A small contrastive image-text model, trained from scratch: 5.28M parameters, text encoder width 192.
Rows from block 3 of the text encoder of a small contrastive image-text model, named by matrix and row number. Rows with one number within an expert belong to one neuron, the router's apart. Each number is 500 + 25 x the weight over its row's rms, rounded and kept within 0 to 999. All counts start at 0. Numbers have three digits each.
Before each expert's rows are labels from the 100 texts, of 14848, where the router gives the expert most weight on average: "fires on" is the input token at the peak. Only what is clearly more common there than usual is listed. The data: photos with spoken descriptions (Open Images, Localized Narratives). In brackets: how many of the 100.
# router: router (text_encoder.blocks.3.mlp.router.weight, 8x192, trained with AdamW), inputs 128-191
# up: expert up (text_encoder.blocks.3.mlp.up, 8x96x192), inputs 128-191
# down: expert down (text_encoder.blocks.3.mlp.down, 8x192x96, transposed), outputs 128-191

# expert 5
fires on: "a" (13); "on" (7)
router.5:545460536528470499506506523503538523502483464504499491534500515510513508502509497519494468625500525527460495515524487490428524502450516496501528508471480495500500477492472470429481490513498516
up.0:497506446501499514500500500500500500500507494500502500412507489500500500500494500500502499495500501522523500501500500499487463500500500490500500500533484500500500584500515494495501500578500501
down.0:500518475504497506500500500503498502500562505492516499472433490500500503503602502501500500500503500496526501499437500501487503498499500500500502502377500501496500479500500497528499498462512500
up.1:499587498474490507500501500500500500500499519500465500637501502500500502500502500500514507499500503438626500538500500500482503500510500484500500515505499500502500503500500500503514500494500535
down.1:518483500510475506498537499495500499498499532500494503368496508500498505496510486506498445497501517497501499486497506504496502497502501488500475539506525499502460501496490508484500486485499500
up.2:501496481449526531500494500500500500500487504500507500528471531500500501500501500500512498501500500503561500503479500500525511500702500500500500499498500500500500466500532498498504500502500498
down.2:438499503510499502500503500500506503487504541501464504496391513500506519500498501507500501502496500500635499453489499500515481499509500496501486500500500501510501428495440492499526500539505522
up.3:454504501512497490500499500500500500500528495500541500503508513500500500500502500500575501501500498496505500494498500500508504500501500529500500501546488500500500434500572518421464500479500500
down.3:506438497495499498499483497494500501500503499495491501504504495502500500500505501500505505505491460517455498494500500497508502496500500497500500502515556499502499486499464574497441442495502496
up.4:506499497503534521500500500500500500500662505500496500500508535500500515500481500500587461501500492550494500498501500501499507500502500491500500504503480500496500504500498500556500500500500500
down.4:504488503539514485477578499522541457513471525559507553517490489451493472498500459469435500493509436496501552497490486541501498506500499511512498500496503498474491500440502513491500500529496498
up.5:514500495493500465500498500500500500500488481500517500504423496500500499500495500500668496498500499526512500509500500500494519500552500502500500497502536500499500500500441501497500500501500500
down.5:375501490513500509518502499500497500492495500495497503469482501496500499500489500499493511486507499496506499532503508500499520504506500504504502469481472498499515473502545508502501500503497528
up.6:502487485511460506500500500500500500500510523500512500508498496500500500500478500500497545499500498489595500517501500500489531500569500491500500498538454500499500443500508499453507500508500499
down.6:499489493497486502500500500500501502484491505500502473503492398494500521500485497513495502523496523370501500493500500498519414501502502495493501497530465500500496604500500512504500502504502506
up.7:497498385500505497500500500500500500500546500500469500485472498500500500500516500500508511498500500497504500338498500500533540500498500497500500499493393500500500510500501503546485500499500500
down.7:503484422496500504500501500501487499488499504499503483502502505501495502513478503499463502457507496506474499454513499500502549499495500496496503505499501505498500507500523499499500493506498499
up.8:448502351608542516501498500500500500500493520500575500454496505500500500500531500500447515493500536523489500479494500500501490500539500453500500500468505500500500505500458489465504500478500501
down.8:508499500507491500500502505496511457513461502529499519540495378500511540500499500496524406499516498492481492496488500501495502494480520497516498501498503507502504500498535422502500497517504499
up.9:478511503574502510500500500500500500500507588500486500516506500500500500500441500500506386499500500513505500600506500500474500500507500484500500498500492500501500519500537504458501500497500500
down.9:500506523500500509501500502501501500507506537503501503501435493500501499499498498501502507415501495526500500522494500500428506500499497483500499503524468500500500506500586501518500501507499498
up.10:540494499501501524500500500500500500500507500500546500517507508500500500500497500500499439562500500501500500501498500500487449500476500503500500515501473500500500528500491498641552500474500500
down.10:499542473481498499500500505503403495501499458500472500500499501501500500591502651502502501474500503507499504490501501499504500465496497474509500497498501492498500475500521500501499496500500504
up.11:499469520510498436500500500500500500500522486500535500503498494500500498500590500500515530506500500583530500499497500500525566500512500512500500491535487500500500501500504503653497500518500502
down.11:549500506462508270500493489501504495512465503487496501503507503496506497465467490497533501499493496501500500499509488498498476504584501497500495500501508533486494518498492499511502468509502500
up.12:500524497510499560498500500500500500500514539500490500506498500500500499500494500500498495507500503496508500467500500500490391500512500504500500499727512500500500505500508497536498500490500500
down.12:539500506499503447506503512503497485499480518496501501478492497497499505498499500499454501500460501499481501502499498502498487500499498501500499506486484513499504485501514497483512501477500500
up.13:568455488500504480500501500500500500500396486500501500494548517500500500500517500500465468485500505497534500453495500500494519500479500491500500500419581500501500513500519506475501500503500543
down.13:495500560499503502503501520479500494506552610501499504530498511495501490492496500494594508495574495472503500507501504501535505501497500500501496469502610498500495495499496510499499505498500501
up.14:486498486500497324500500500500500500500486505500498500512500500500500500500501500500498510505500500493532500439508500500512424500532500456500500499512506500500500504500503498574500500500500500
down.14:502444476504498415502498493501470512500502536500502498501498504511499496500535503499523498584477500499492495491502500501499489507498500486490499499541507517501500500513503501423497499492500500
up.15:498499498502497502500500500500500500500551533500497500475501489500500500500469500500478498461500500486512500500501500500430515500511500490500500498470500500500500495500494521524536500487500499
down.15:506476506467498503499481500500500505527509507500427500504490505505511502496393485505495494510499499500479499562504502503502618500524501538501500500507501498499500487500505502488499494476500511
up.16:496495498503493480501500500500500500500502490500500500597499493500500500500499500500520498500500488501507500487498500498480507500501500421500500492495547500500500500500496542499499500560500500
down.16:500506501483457497497498499592435563519470487498498567505496500512537449531497516492500500500485499500555503503512501500489512480497507499498496508500499497507489503533500478501491509510501446
up.17:477503500502500511500499500500500500500489532500434500466502501500500492500531500500501502409500502500490500502502500500501500500500500499500500494495552500500500516500496502508501500430500500
down.17:509499506501509519501500479497495500500494484499505500497500501498500499501500504497507500499497443500475500499502500500500504494498502501500500500499501505479496497500499509501438430454499503
up.18:519411471498512495500500500500500500500512500500563500576503515500500500500514500500495501516500500488509500449500500500501485500521500455500500500498490500500500525500524560513511500500500499
down.18:474491497506499502496496517496500501494501493498542500504459483500494502508523505501501502593502500507504499458505500500500500499488505503501484502460500490498499493500504497570499485509504501
up.19:411503498512499507500501500500500500500537498500505500523503486500500500500489500500494516509500500539523500494500500500485500500499500530500500499485485500500500525500493517493486500495500500
down.19:462549528501503498502490501467512498523395506514489506498497500500502499476489484500501502499535500502490500496440499499553510498504498597504500500499503521534504494498497518542500509532500487
up.20:485508518539526549500499500500500500500463496500509500477510473500500500500563500500533497499500499501495500512500500500609504500589500502500500500511509500500500515500421501505500500499500504
down.20:442497495485461503500501497499501500499478500501500499497494514506497510500504497511500500534502506511499496417505502501500501483506500500502495522499498494701502499500497501519504497507499528
up.21:501500534526494521500500500500500500500434494500500500511488503500500499500483500500527503605500500469555500494497500500592502500481500500500500503491508500500500510500501494514506500499500500
down.21:337491515510500486500500495500498505500504516500498500500502500501500501500497501502502499532490488494499501512499501499507536500491497486501501507499499500502500523500530503454502500406500501
up.22:506491508435497476500499500500500500500521504500511500501500506500500500500490500500496497474500511498516500545500500500471512500624500516500500501505583500500500495500514467481500500500500500
down.22:501497445509503498499492500500500496494479456499481500498518465499499500510503518500499465513448499526496499515511501502483539493498498495500500501502496497504498498499498499506496502511494497

# expert 6
fires on: "food" (30); "see" (15)
router.6:522489442544488528501492501519498484503550473501489507487483489480503505504483510493477476472501474512432508468467509489453558500487504492507501542550489504500489498509466495479497500517488497
up.0:546524493537492510500503500500500500500497505500500500502478508500500500500501500500511502584500479528501500502514500499503481500513500497500500639502503500501500491500500595419461500576500472
down.0:547508496502502485499506489526504496500500501453481526552488499484500472499499499483485457525331522464495506507498498500458503500507500499504500527501502453492499532500500447508540504482410506
up.1:463498487423501497500500500500500500500508484500496500505462501500500498500487500500504409498500500504487500506502500500505500500467500524500500500509499500500500478500508500494497500503500500
down.1:496479503623512564502490503499499499499500495501497500498493503495500494500493502497470500496505501497549502484501506507504503500496499492500500498496495495501501502500421500498507510475511501
up.2:489473509496539517496500500500500500500461533500470500395489499500500498500471500500500483499500489487490500495499500500495513500511500501500500484567508500500500493500502497496462501506500506
down.2:504500501518513505483503494542509432505501485545470507505500510481529489499494497504505497506486492491482508507511481519484500490530529516501435470508499448450475501483503482501521512419504526
up.3:489501439513499495500500500500500500500522487500509500500470502500500500500373500500510501466500501502477500496500500500494496500464500499500500501470484500500500505500519499513507500500500501
down.3:473490500427499507505501502498491515500425494521500501500503500501495498502499501503488494440512502501500501543492517500498504498526496500502495503499541500500500500498529497507500501501500508
up.4:506437499559500552500500500500500500500432491500502500505476500500500500500535500500497500517500490503480500514505500500487499500513500473500500499503452500500500499500545514550507500491500500
down.4:471492479500505506500508500502500497507501530500484500498497495495503500497490501498510500499499499464546504492498500499502493499593501494500501499535495517494510502501454499494506474497507500
up.5:498402502527499500500500500500500500500504474500507500500550503500500500500527500500417411524500500520500500498502500500497546500513500499500500496535500500500500500500524496496507500515500503
down.5:499498498513532500499496499470439504450485498496502502501500517510507498524469536509473509500500502502514502509467509517505499496497482499482499498465503414501516574495499495552500505500514501
up.6:502507500496496465500500500500500500500485522500503500511514483500500500500491500500505490536500500519493500505499500500478485500471500492500500519473468500500500500500513508506500500538500496
down.6:522435498535496510498503501500499500499501498498499500505492500499500499499513503499494505503501502500501499511500500501501497500466500503500500500533479503500498519499517560501499500507500449
up.7:495493478480493495500500500500500500500516569500493500516442504500500499500536500500528597496500499508493500578500500500502518500563500513500500509498496500500500487500385496499492500396500503
down.7:380480500498501499501498500496499514487508501480501489503503500501494501479499499500515566492508500524500499561497504497495606506496497476495508498499503501497500464501538516496496501493503498
up.8:507551513500501459500500500500500500500448441500494500499535504500500499500496500500459500517500500500541500525510500500513529500534500542500500504556528500500500423500475548499500500500500499
down.8:542499460506500486500501495499499499500504487513500500494500503500501500503484502498508521502485496502453500410500496501510501495502490495500501499485510534499514461501524498511502500514502508
up.9:502477484543455528499500500500500500500498488500506500503516505500500499500484500500489509500500518552476500500484500501501393500509500398500500480504497500498500502500503502500552501493500499
down.9:487499503503513499537502484489499506507499561500467476498510515496482461509503500506502500504502488495500505498489500503502492498503502499494497501499500510493514503500500508500488507499538490
up.10:505497481518512583500500500500500500500472496500500500486494513500500500500455500500455503528500500490500500473498500500526504500504500455500500500497500500500500586500487501523519500520500500
down.10:504499506446510471497520500498460510500496499509473499486487500494507456499496506500445504500375489500509501487500495500490501504514496480505504498533504489498503505498501503425499502500524505
up.11:531545484466496498500502500500500500500483502500541500427498500500500500500500500500554502445500499564480500558501500500453521500533500492500500505497500500500500482500494499446493500508500500
down.11:499495503502496523500496551491527499502502486494500503504497500498498500497501499503480500519591517501494500453499500501498491500504498499508500457522530502496500498498500425476499499574503498
up.12:334531482536482501500500500500500500500498501500500500552486485500500505500507500500485508470500500516500500500501500500515559500483500489500500508505500500500500492500431495521504500437500474
down.12:584522495494503380503510517499500518500504498489537509500498493501499505500499504500475503506503486500443489454507505496508502467521505494502500499568521500495478501510539529500398467501487499
up.13:580503501500501563500500500500500500500484440500498500499497495500500499500428500500506530510500500513501500504500500500467527500414500399500500500482533500500500489500500436532499500456500500
down.13:490505485523499494500499499500496500496482499502511497498508512504497500503502501502478540416494498502498502586493508502532481500498499539497501499536499499500501491500485500435500502499494500
up.14:504510474502500523500500500500500500500601375500501500481577505500500500500500500500502498605500501507477500505500500500496529500542500508500500497497495500500500501500501483460499500507500501
down.14:450498515497510396500498499502502497500475507512419499475495499500498492496506493496500519482523499502584505510494501499498499500505500498500502489509506495499500502500470507499478498497490500
up.15:515395506495502439500500500500500500500516498500537500489496500500500505500511500500502490454500489502501500512498500500500485500567500502500500502473560500500500512500502495514488500527500508
down.15:568500637492500496503499503497500541500508500495426498493470500500498502499504502514503475500540500494558487501499506498497485508576501502500500500505528417510490421501470501513501492505500501
up.16:507513506513522475498499500500500500500477489500395500503500491500500545500495500500498509501500511492500500502499500500539496500501500517500500463498535500491499450500530508470515500535500492
down.16:502510500501453506502468495500441500455499495497499380500500512584455489539500532546494509510492488501505499506501493513500499499506493499454551495500494448502456496499498501500452497499472501
up.17:486506488500499502500500500500500500500479499500498500525498501500500500500485500500546493468500500579496500500500500500438510500516500504500500500494496500500500427500390501600500500501500500
down.17:506502511364498502498492503495515501498530496510501499499494494502499500497497499501523501520512502531500501522501499500490522501486498501500500506500497519501504500498505505500506502497500485
up.18:501517503488499470500500500500500500500502458500525500483511498500500500500491500500532504475500500500509500585499500500514496500488500498500500504457535500500500606500455505516498500498500500
down.18:504494501500504599496479498500501499501524501512546500530497500498500500494494498498499480500504497496484500490499500500511507500504500525500500500490501498489500497500504500503500500498500501
up.19:515449387500495508500500500500500500500500531500464500507500512500500500500491500500504504448500505518507500507500500500493504500497500487500500502481511500500500488500495492508526500516500497
down.19:490500500469500501498498534500504498501499503500503501514504505499501498500599500497505503502509500519503502499499486499519495500493500496501500496508552501504499566499488496466495500496499500
up.20:456505585559498503500500500500500500500494393500503500503429550500500500500499500500501508594500499499616500496485500500495520500549500488500500499487403500500500512500490503501506500500500501
down.20:490586495500506499496487502499519492501498520550470500505503517499502495499491498500496498489494498515549499507504489500497499502497502503503494500496490503515502500494495482498500500506499499
up.21:543499486605503493500501500500500500500523492500508500511499499500500499500494500500554503497500497521509500473521500500437513500444500588500500497498501500500500522500547519550499499551500505
down.21:500502506486497506481501497479521510431517464501513419503497498555471479443502448532505479501507512502490504498541500488501499595499495499472495502503497495501498494498500497489505570503488496
up.22:447502497494500498500500500500500500500494567500522500496547502500500500500505500500519505508500500505499500500501500500521495500499500533500500484496541500500500448500521520492499500496500500
down.22:478498535513506487501498498500500500500497502500429499481537500502500498499500501497500502512504500499494499502502500500525472500413501499493501498462500500491489545500499500482497502495501500

# expert 0
fires on: "in" (19); "on" (11); "are" (10)
router.0:455520477479514469505507469494476485504512527503509479506513514518499529503548505506495500445501476495487500378500490500514479500478503475500485486543496498493514522498576493530510496500499483
up.0:518503558494501558500500500500500500500492521500471500484499497500500500500460500500500528499500500455499500528498500500499514500497500507500500497417523500500500496500497503526469500503500500
down.0:539556488473497518498500510496516488520500501499514509498501499494498502491504493503514501533505501496368508470500489506549496501504503496501500499541489506502503561487519500501508504500501500
up.1:601500537486501502500500500500500500500518508500511500514489502500500501500521500500532500448500499527509500501500500500571501500500500500500500500495504500500500504500497503491499500482500501
down.1:499452521509503500501498500501499501501500500502531503486493495499503500501485501500448497504504488504494500544501500501475425499491502500500499500470499500500501441501488479484500495498499502
up.2:485508498504489483500500500500500500500501530500502500505500499500500499500503500500504502520500506513542500524499500500492539500496500500500500497495500500500500466500498491593463500502500499
down.2:461512497528503496500490500500501501501509495501431500470443499501496500511469499501508502534513489441494501505499499502408467500500499501499500515536500461504499514499492502478497499506500500
up.3:503547501535483483498501500500500500500502512500622500503500478500500501500502500500501461496500504469488500497501500500503480500499500538500500507501503500500500477500579485501501500511500494
down.3:504493503497509500506433464531487499503533456552486477501497496504519491543500501501487514500488502506499521496503498500490499477504507512501480491499494502430497521507496468500520507492510500
up.4:498509438505497536500500500500500500500538480500500500549487502500500498500520500500516511492500500500492500340494500500515521500492500515500500496500477500500500495500520527530495500516500499
down.4:499410489596497484494501503501500500499501543500510497509498500504495500500534499501506492476503500496500505523506494500498512500500499497498501501430518472504500492500498503511499500556492499
up.5:500479515521501481500499500500500500500470514500487500547449562500500500500522500500502500522500501503503500470469500500506501500453500494500500498515494500499500523500478495468500500497500500
down.5:654443499493505607499500497501499500499512591500500504367503495468499462507492518468505499499487498521499500502502494498502502499500505487509495501480498500517497482502414506502496499535501496
up.6:503501504493483498499504500500500500500506524500572500510456602500500485500486500500511524465500500574458500503500500500503451500452500500500500468492484500500500504500498520498510496549500486
down.6:453492502503493482514486435511488497475529500501500500506493453499489561513495505527496498500498509530430512502497491515500499500518472500504479496503499506494514500496498509508502504513410638
up.7:545473514509501486500500500500500500500492501500548500488499498500500500500499500500541521370500499503468500561500500500502455500502500456500500499499496500500500509500489479458501500502500498
down.7:470506501499499518496500501500503500507485621496467503489501503500502500499500500499449500502503506497495498480500499503500430496349501462505504500496479499507499501498497480341500500513516500
up.8:488536575499500497500500500500500500500475501500501500522493511500500500500499500500500502499500494499502500550497500500497503500501500501500500499503505500500500460500502500489482500473500500
down.8:514482483502497498503499507500505501499500500507500500492513465500500505497505490501499494501505506484502493418553502500491537500501500478501500500500499506500500636504500496523520499491504514
up.9:502474500585493491500500500500500500500501443500500500489485482500500500500560500500500491500500506510499500500515500500551491500537500479500500577511448500500500364500501500442527500523500501
down.9:502593501497496498498480500494501508501503490501499503498505532504499514486437477501483473475555507502501478460509499501562500498495501435501499488493607499503482499494502495506487487509501496
up.10:433544460502517501500500500500500500500406501500498500492492505500500499500501500500499473520500481461436500484501500500497482500511500496500500503500496500500500495500512495433457500461500497
down.10:500521496500499479500513501502500500499496500500520500510498464501500504537502500503495501487503357494502508499519500497521507500503500502501501524661498485499507502500501540436500511495502502
up.11:515480498484501471500500500500500500500578504500500500457503498500500501500555500500542456495500501498499500623486500500506533500530500465500500500485499500502500501500406499499521500494500479
down.11:500501512499500500505505533533500504500495540483505497508483544499497500523444508477492506538538479562496496490499505499524473500497506514500501511506535499510494514501657496503500502493502474
up.12:460528516499502478500500500500500500500485496500500500499507490500500500500483500500529491488500500489512500599499500500571484500508500532500500500500517500500500484500492535626484500488500501
down.12:494503510491493475500497468500497500500502480500489501500531498500506500502556530502490492500470500501525496499486501501510478491500502508502496515545513500500497519500493509506507499486501500
up.13:501493505505490509500500500500500500500497519500499500495545497500500490500554500500444482525500500646518500512512500500506495500566500562500500492506514500500500534500428521480502500519500500
down.13:502543500462502461499494501510491500503421509506501500491502501501491495500457497500500495506557481425498496474501498499496504502528504504498492497486502495475500502506497503491499466489498502
up.14:502503493503494498500500500500500500500501448500476500476525504500500500500479500500418477492500498499500500558501500500603464500489500511500500499500523500499500491500515498501493500498500501
down.14:489500479404457500498489499538494483489473523498500495528551498505492507525525503499512448498500528507490500508495500501552502499497499509501501499500487494495500505500408546484515484497498500
up.15:480504514503500496500500500500500500500516528500531500490432497500500499500524500500498480504500500495421500500500500500457477500562500503500500501499571500500500503500387503498511500513500501
down.15:499420501499500573500499501509499500502500482498505502498496500499505496501503500499501605500526502502514498507495498500499506498499500494501499514500500501505498503497565510501478499501437496
up.16:540499499519502502500500500500500500500492524500510500500500509500500500500500500500503471464500500537508500519498500500500508500498500503500500511520493500500500495500498617499498500587500500
down.16:400501500502505498499500448546499500443497483496495456505500506499500505504577505539519500502496510501508500543493501500503518510499500498491511510564539500500476586504514510498477499484463491
up.17:503451502486503437500500500500500500500512478500488500456515500500500498500499500500496503485500499547493500518500500500511481500433500519500500501512451500500500447500500496532500500486500500
down.17:479500521531505499500497499499503501498529500499511499488503502504483500500514497500502500505502498515496501561500498501485502501498500504500516500435513503501501723501481498489498497510500497
up.18:615547500445502472500500500500500500500499460500504500496495500500500500500491500500582506500500500542452500500500500500497449500504500447500500507522604500500500527500500493480499500477500500
down.18:476539439505500506498502499501497500494506542499548500513501510496500500501465504492409537502500504452539497501498504496502497497507500496507500501512386494499494508503484490625479496503499495
up.19:493506484493488490500500500500500500500496560500471500457514502500500500500498500500514479477500508496429500494478500500477421500530500486500500508519501500500500487500393431502524500500500501
down.19:504495500498500480500499686500525500499494501502500498505500480501503500462498450502499500491667529505499500504503499501538492501530498495500500477503538576498510488496532495498501501545500499
up.20:506455476519490440500500500500500500500480509500498500494497496500500499500402500500505503440500492558495500511503500500516566500425500449500500493496505500500500424500502499501501501474500501
down.20:500536516439504513502505559505498498499415454476500512503538440496505498501500495497505505468511497502484499536500497498500500492498500491499495499486500500501504498502593495504502499502500503
up.21:469517488527501521500500500500500500500504508500472500505488502500500500500528500500435479515500500566501500498489500500477482500442500501500500501500491500500500506500497509530509500461500500
down.21:500503453504488499501494484500507496497500472500506500497502503502500534487444501514490498576500505537495500461506503500492508498500499481501503426545511500506502499501514497507507502500500513
up.22:650497503501499541500500500500500500500498532500499500514500501500500500500490500500519518461500502521476500519495500500478516500495500502500500494507514500500500487500526513541473500496500504
down.22:581631499503501485507501500517480503498501502496499499505499500518500501516586507500500501500500497505507499507498506499462504490522499420500476501458499492500506514520517499500498500505496501

# expert 7
fires on: "<end>" (13); "wall" (9)
router.7:473479516546482503505502498516506523501526530488531490529486497501494525502487487491449478455502475517506505480516502488515492500449485480502496481443503498468504507497536491488513495532507509
up.0:507496563494509501500501500500500500500500455500495500503532464500500498500482500500586508484500535513530500501496500500497533500512500501500500500415491500500500529500462464522500500498500519
down.0:593502494514494493475491515499505501496459498500499499443498568499498498499478498501500445484522515500496506494511495498509422500498495488513500497499487444498505498492506497504505510490500506
up.1:502503421517498316500500500500500500500500501500483500502496522500500500500500500500447553498500500520499500599501500500501485500469500509500500499500499500500500573500430483523521500530500500
down.1:428504504509496543500500501499497502494503560500478495437500500501498507445440502500507499495543506512498499500499500500436488502441499487499502492438512509502500513502465459330500491500501500
up.2:500507503444501570500500500500500500500494499500499500455498512500500492500499500500503727493500504516497500508495500500499498500498500501500500499498480500500500512500498404525499500549500510
down.2:502503499517526526503501530424502484496504500579543511500507500489503511497487496499529515499500502491518509511500499501498490513506505518546508373482500543497521500502473478503511503490580516
up.3:503482501558507465500500500500500500500487434500490500471500504500500495500521500500516498528500500494535500473500500500506503500515500506500500501467456500500500425500460508517499500499500500
down.3:500494503331490437502477493539492490495500513501503498497503500500500506521526525500506502381500501495496497500497500498509503463523503536501515503511501498490500499502503504423499496495476501
up.4:494470502507559618500500500500500500500506535500524500499505500500500500500495500500503510492500482423464500527495500500470516500496500640500500539503512500499500509500494487498465500497500500
down.4:510528502497483508482501493500503499500501500502568500462493492487497497499500500481502500435580510512476500497514488500544499505683500515512498551538500505536486487502484500495441482512475500
up.5:509591511486500514500500500500500500500494491500569500515455499500500498500554500500520543393500500501474500583498500500495460500555500491500500501658492500500500517500506502504500500499500501
down.5:493565508497500503498506500500500500500498495499500500500498502499498490500500497497498499405497490521492500498506498500542473496466500550502499500500499495497501483500474500480497496498500500
up.6:512497485548507495500500500500500500500527427500520500494564488500500499500490500500515480515500499504572500477502500500439508500509500494500500500477490500500500500500463466501486500493500501
down.6:504493546501500503505493503483500504497438496509499499500505500517505504498495500513498531501524507503499498491497501502576495499503501556500500505526498500500505499502518599500498499471504502
up.7:503459486501499468500500500500500500500498555500502500487474501500500500500592500500517536435500500569559500503496500500504545500482500501500500502503522500500500514500501512516500500523500500
down.7:501511500499500500500500433573489500494502479499500483508500492509500521502485527508500502501496500500496496545499504500395525499374500479496497500497500499500500506500496502453501492495501502
up.8:516480513495495630500500500500500500500488527500505500477493442500500500500527500500500519504500501497497500507502500500496539500502500507500500500503499500500500577500507503512481500503500500
down.8:490513497502488499506500483505497504499480503503498498501593504500499502497500502514502503503512548506505499501496500499525491503504497541498500501437505500513500512500492502500503511515497508
up.9:505514526511515478500500500500500500500508519500310500459500504500500523500507500500518491497500489503524500511501500500502601500497500507500500499500502500507500531500515504498478501523500499
down.9:502501503481444520501504476477525515496459500500505476542497510520534564489481498519496513496491503495506496500446507462502500508500527500502486504498500510547581501490489526499497430523511504
up.10:509496431519509493500501500500500500500545494500451500516542514500500498500462500500468498426500485495368500508502500500505507500475500500500500500507472500500500467500407505506509500505500500
down.10:499659523504500465501499500500498500498507490505479493500501500500499501500509499499520524500507500488562499544498500499501518503540500468500500498487527499500504501501503502521504501500500505
up.11:515473484500499497500500500500500500500480568500498500485516484500500500500524500500505510504500501445427500505464500500502505500501500510500500500493624500500500500500496501501520500491500503
down.11:500562501513510503500500501504493501500491511602570495498493511493493497463502509496502483514507486500499494502501501504506504500504496500497495505500503495500498465500556499504419468496496506
up.12:572500466468504474500501500500500500500514508500480500505495437500500518500492500500629513433500500501479500500506500500546425500500500513500500503501517500502500426500492490550479500493500501
down.12:521510500443501498503498508501505487499498493500489495464580507496500517494501499500500417503557500500478507493497500501511503502505499515500496500498533549475502514501488490502503499487500499
up.13:487523469490498498500500500500500500500500495500494500500511500500500500500500500500500506453500501492614500547520500500496452500499500485500500501484461500500500505500506493528496500520500501
down.13:498487489504500490496500499504496499498497501500523498500326500502498499500489509500498499512500498499471500510494502500526534498507499465500500500494507498501496514499515504615500504503498492
up.14:569503499491509492500500500500500500500490536500500500502444502500500507500556500500505488494500506480497500478498500500492500500550500499500500500497501500500500477500615500512485500482500503
down.14:471499502503498510500494492501498496499501487493557500497499540502494496506494501500514503506492505499489497510497502500525496498487498584499497501502502500491500497502500500500500498548500499
up.15:487501504505505498500500500500500500500400504500495500525491488500500505500528500500494522596500499495501500490432500500471495500503500495500500511497546500500500548500513488498476500490500486
down.15:419543503499510499482487553509508494482510434509515492433495500513482456502500507496515478503488500579500501500592457520499500503515489496500499477500501494498477567492498553500499511500499468
up.16:543501500554499505500500500500500500500497508500489500503510502500500498500501500500447496508500500491550500533478500500524487500455500497500500500499499500500500497500512513501495500500500501
down.16:498482505504504491503500499511500501518503500502544500517498545499499500496517498497513489495498500495500500498492495503522500499492502490497500503486502500499502539499508502469502500499485503
up.17:500499473493499506500500500500500500500501515500520500490500498500500497500499500500506500496500500501486500511500500500352498500541500499500500500429501500500500580500493486529493500495500501
down.17:501383503511499495500497523500502498501501500494495499507565495500500502500501500500437396486503492539498500520503499500536508500504500501500504507503500504528502373500493498505500476500498505
up.18:508508549500509486500500500500500500500498498500534500499491499500500500500504500500478521516500500524492500467500500500500493500511500498500500500377534500500500503500490494503499500551500501
down.18:503462511506500632501498501511502500502504501501425502505530429500503503516495496501558497497502495498505500502474498499543506489507501497501504500557555492499504477498496506487501502438500502
up.19:455519442514530496500500500500500500500501500500502500474460498500500501500505500500473527402500500499613500498500500500583507500498500500500500494425566500500500500500493499397517500500500500
down.19:500497516494500501499500500500501500500488481503511502544500508500501491500459499494530494561498494480500498458498503499500499500502499509500499500498497500500500513499494525473501505486501499
up.20:463485419494499507500500500500500500500508449500503500542501500500500500500493500500466500495500500500500500484500500500439478500512500500500500500611501500500500504500502501500489500501500500
down.20:507531496499499496500500499500503499500505520500493504487477500498504501501494500497500492574592500500513501504492497499527497498483500499500506500498498497501501483500500499535491495490500501
up.21:490432516492505493500500500500500500500501500500461500500496500500500491500495500500532491538500500497499500493500500500466482500481500533500500499500501500500500547500503549501510500492500500
down.21:501498565490499504501518501476500513495504508526557496508498499506500502500497500513493502452500501501498495323483504501410506513500500500498502500505569501500499496499476496539495501509503493
up.22:500492505531515498506515500500500500500489493500534500490503429500500500500534500500509481504500492455529500513493500500532480500492500459500500498500489500500500500500545587500562499506500502
down.22:494500499504495500495489510486500500497497497508495497510481496506499500516502606507502513501500498508497589500498500490504500506497490500503705447500499503447517501512500485500501501489503546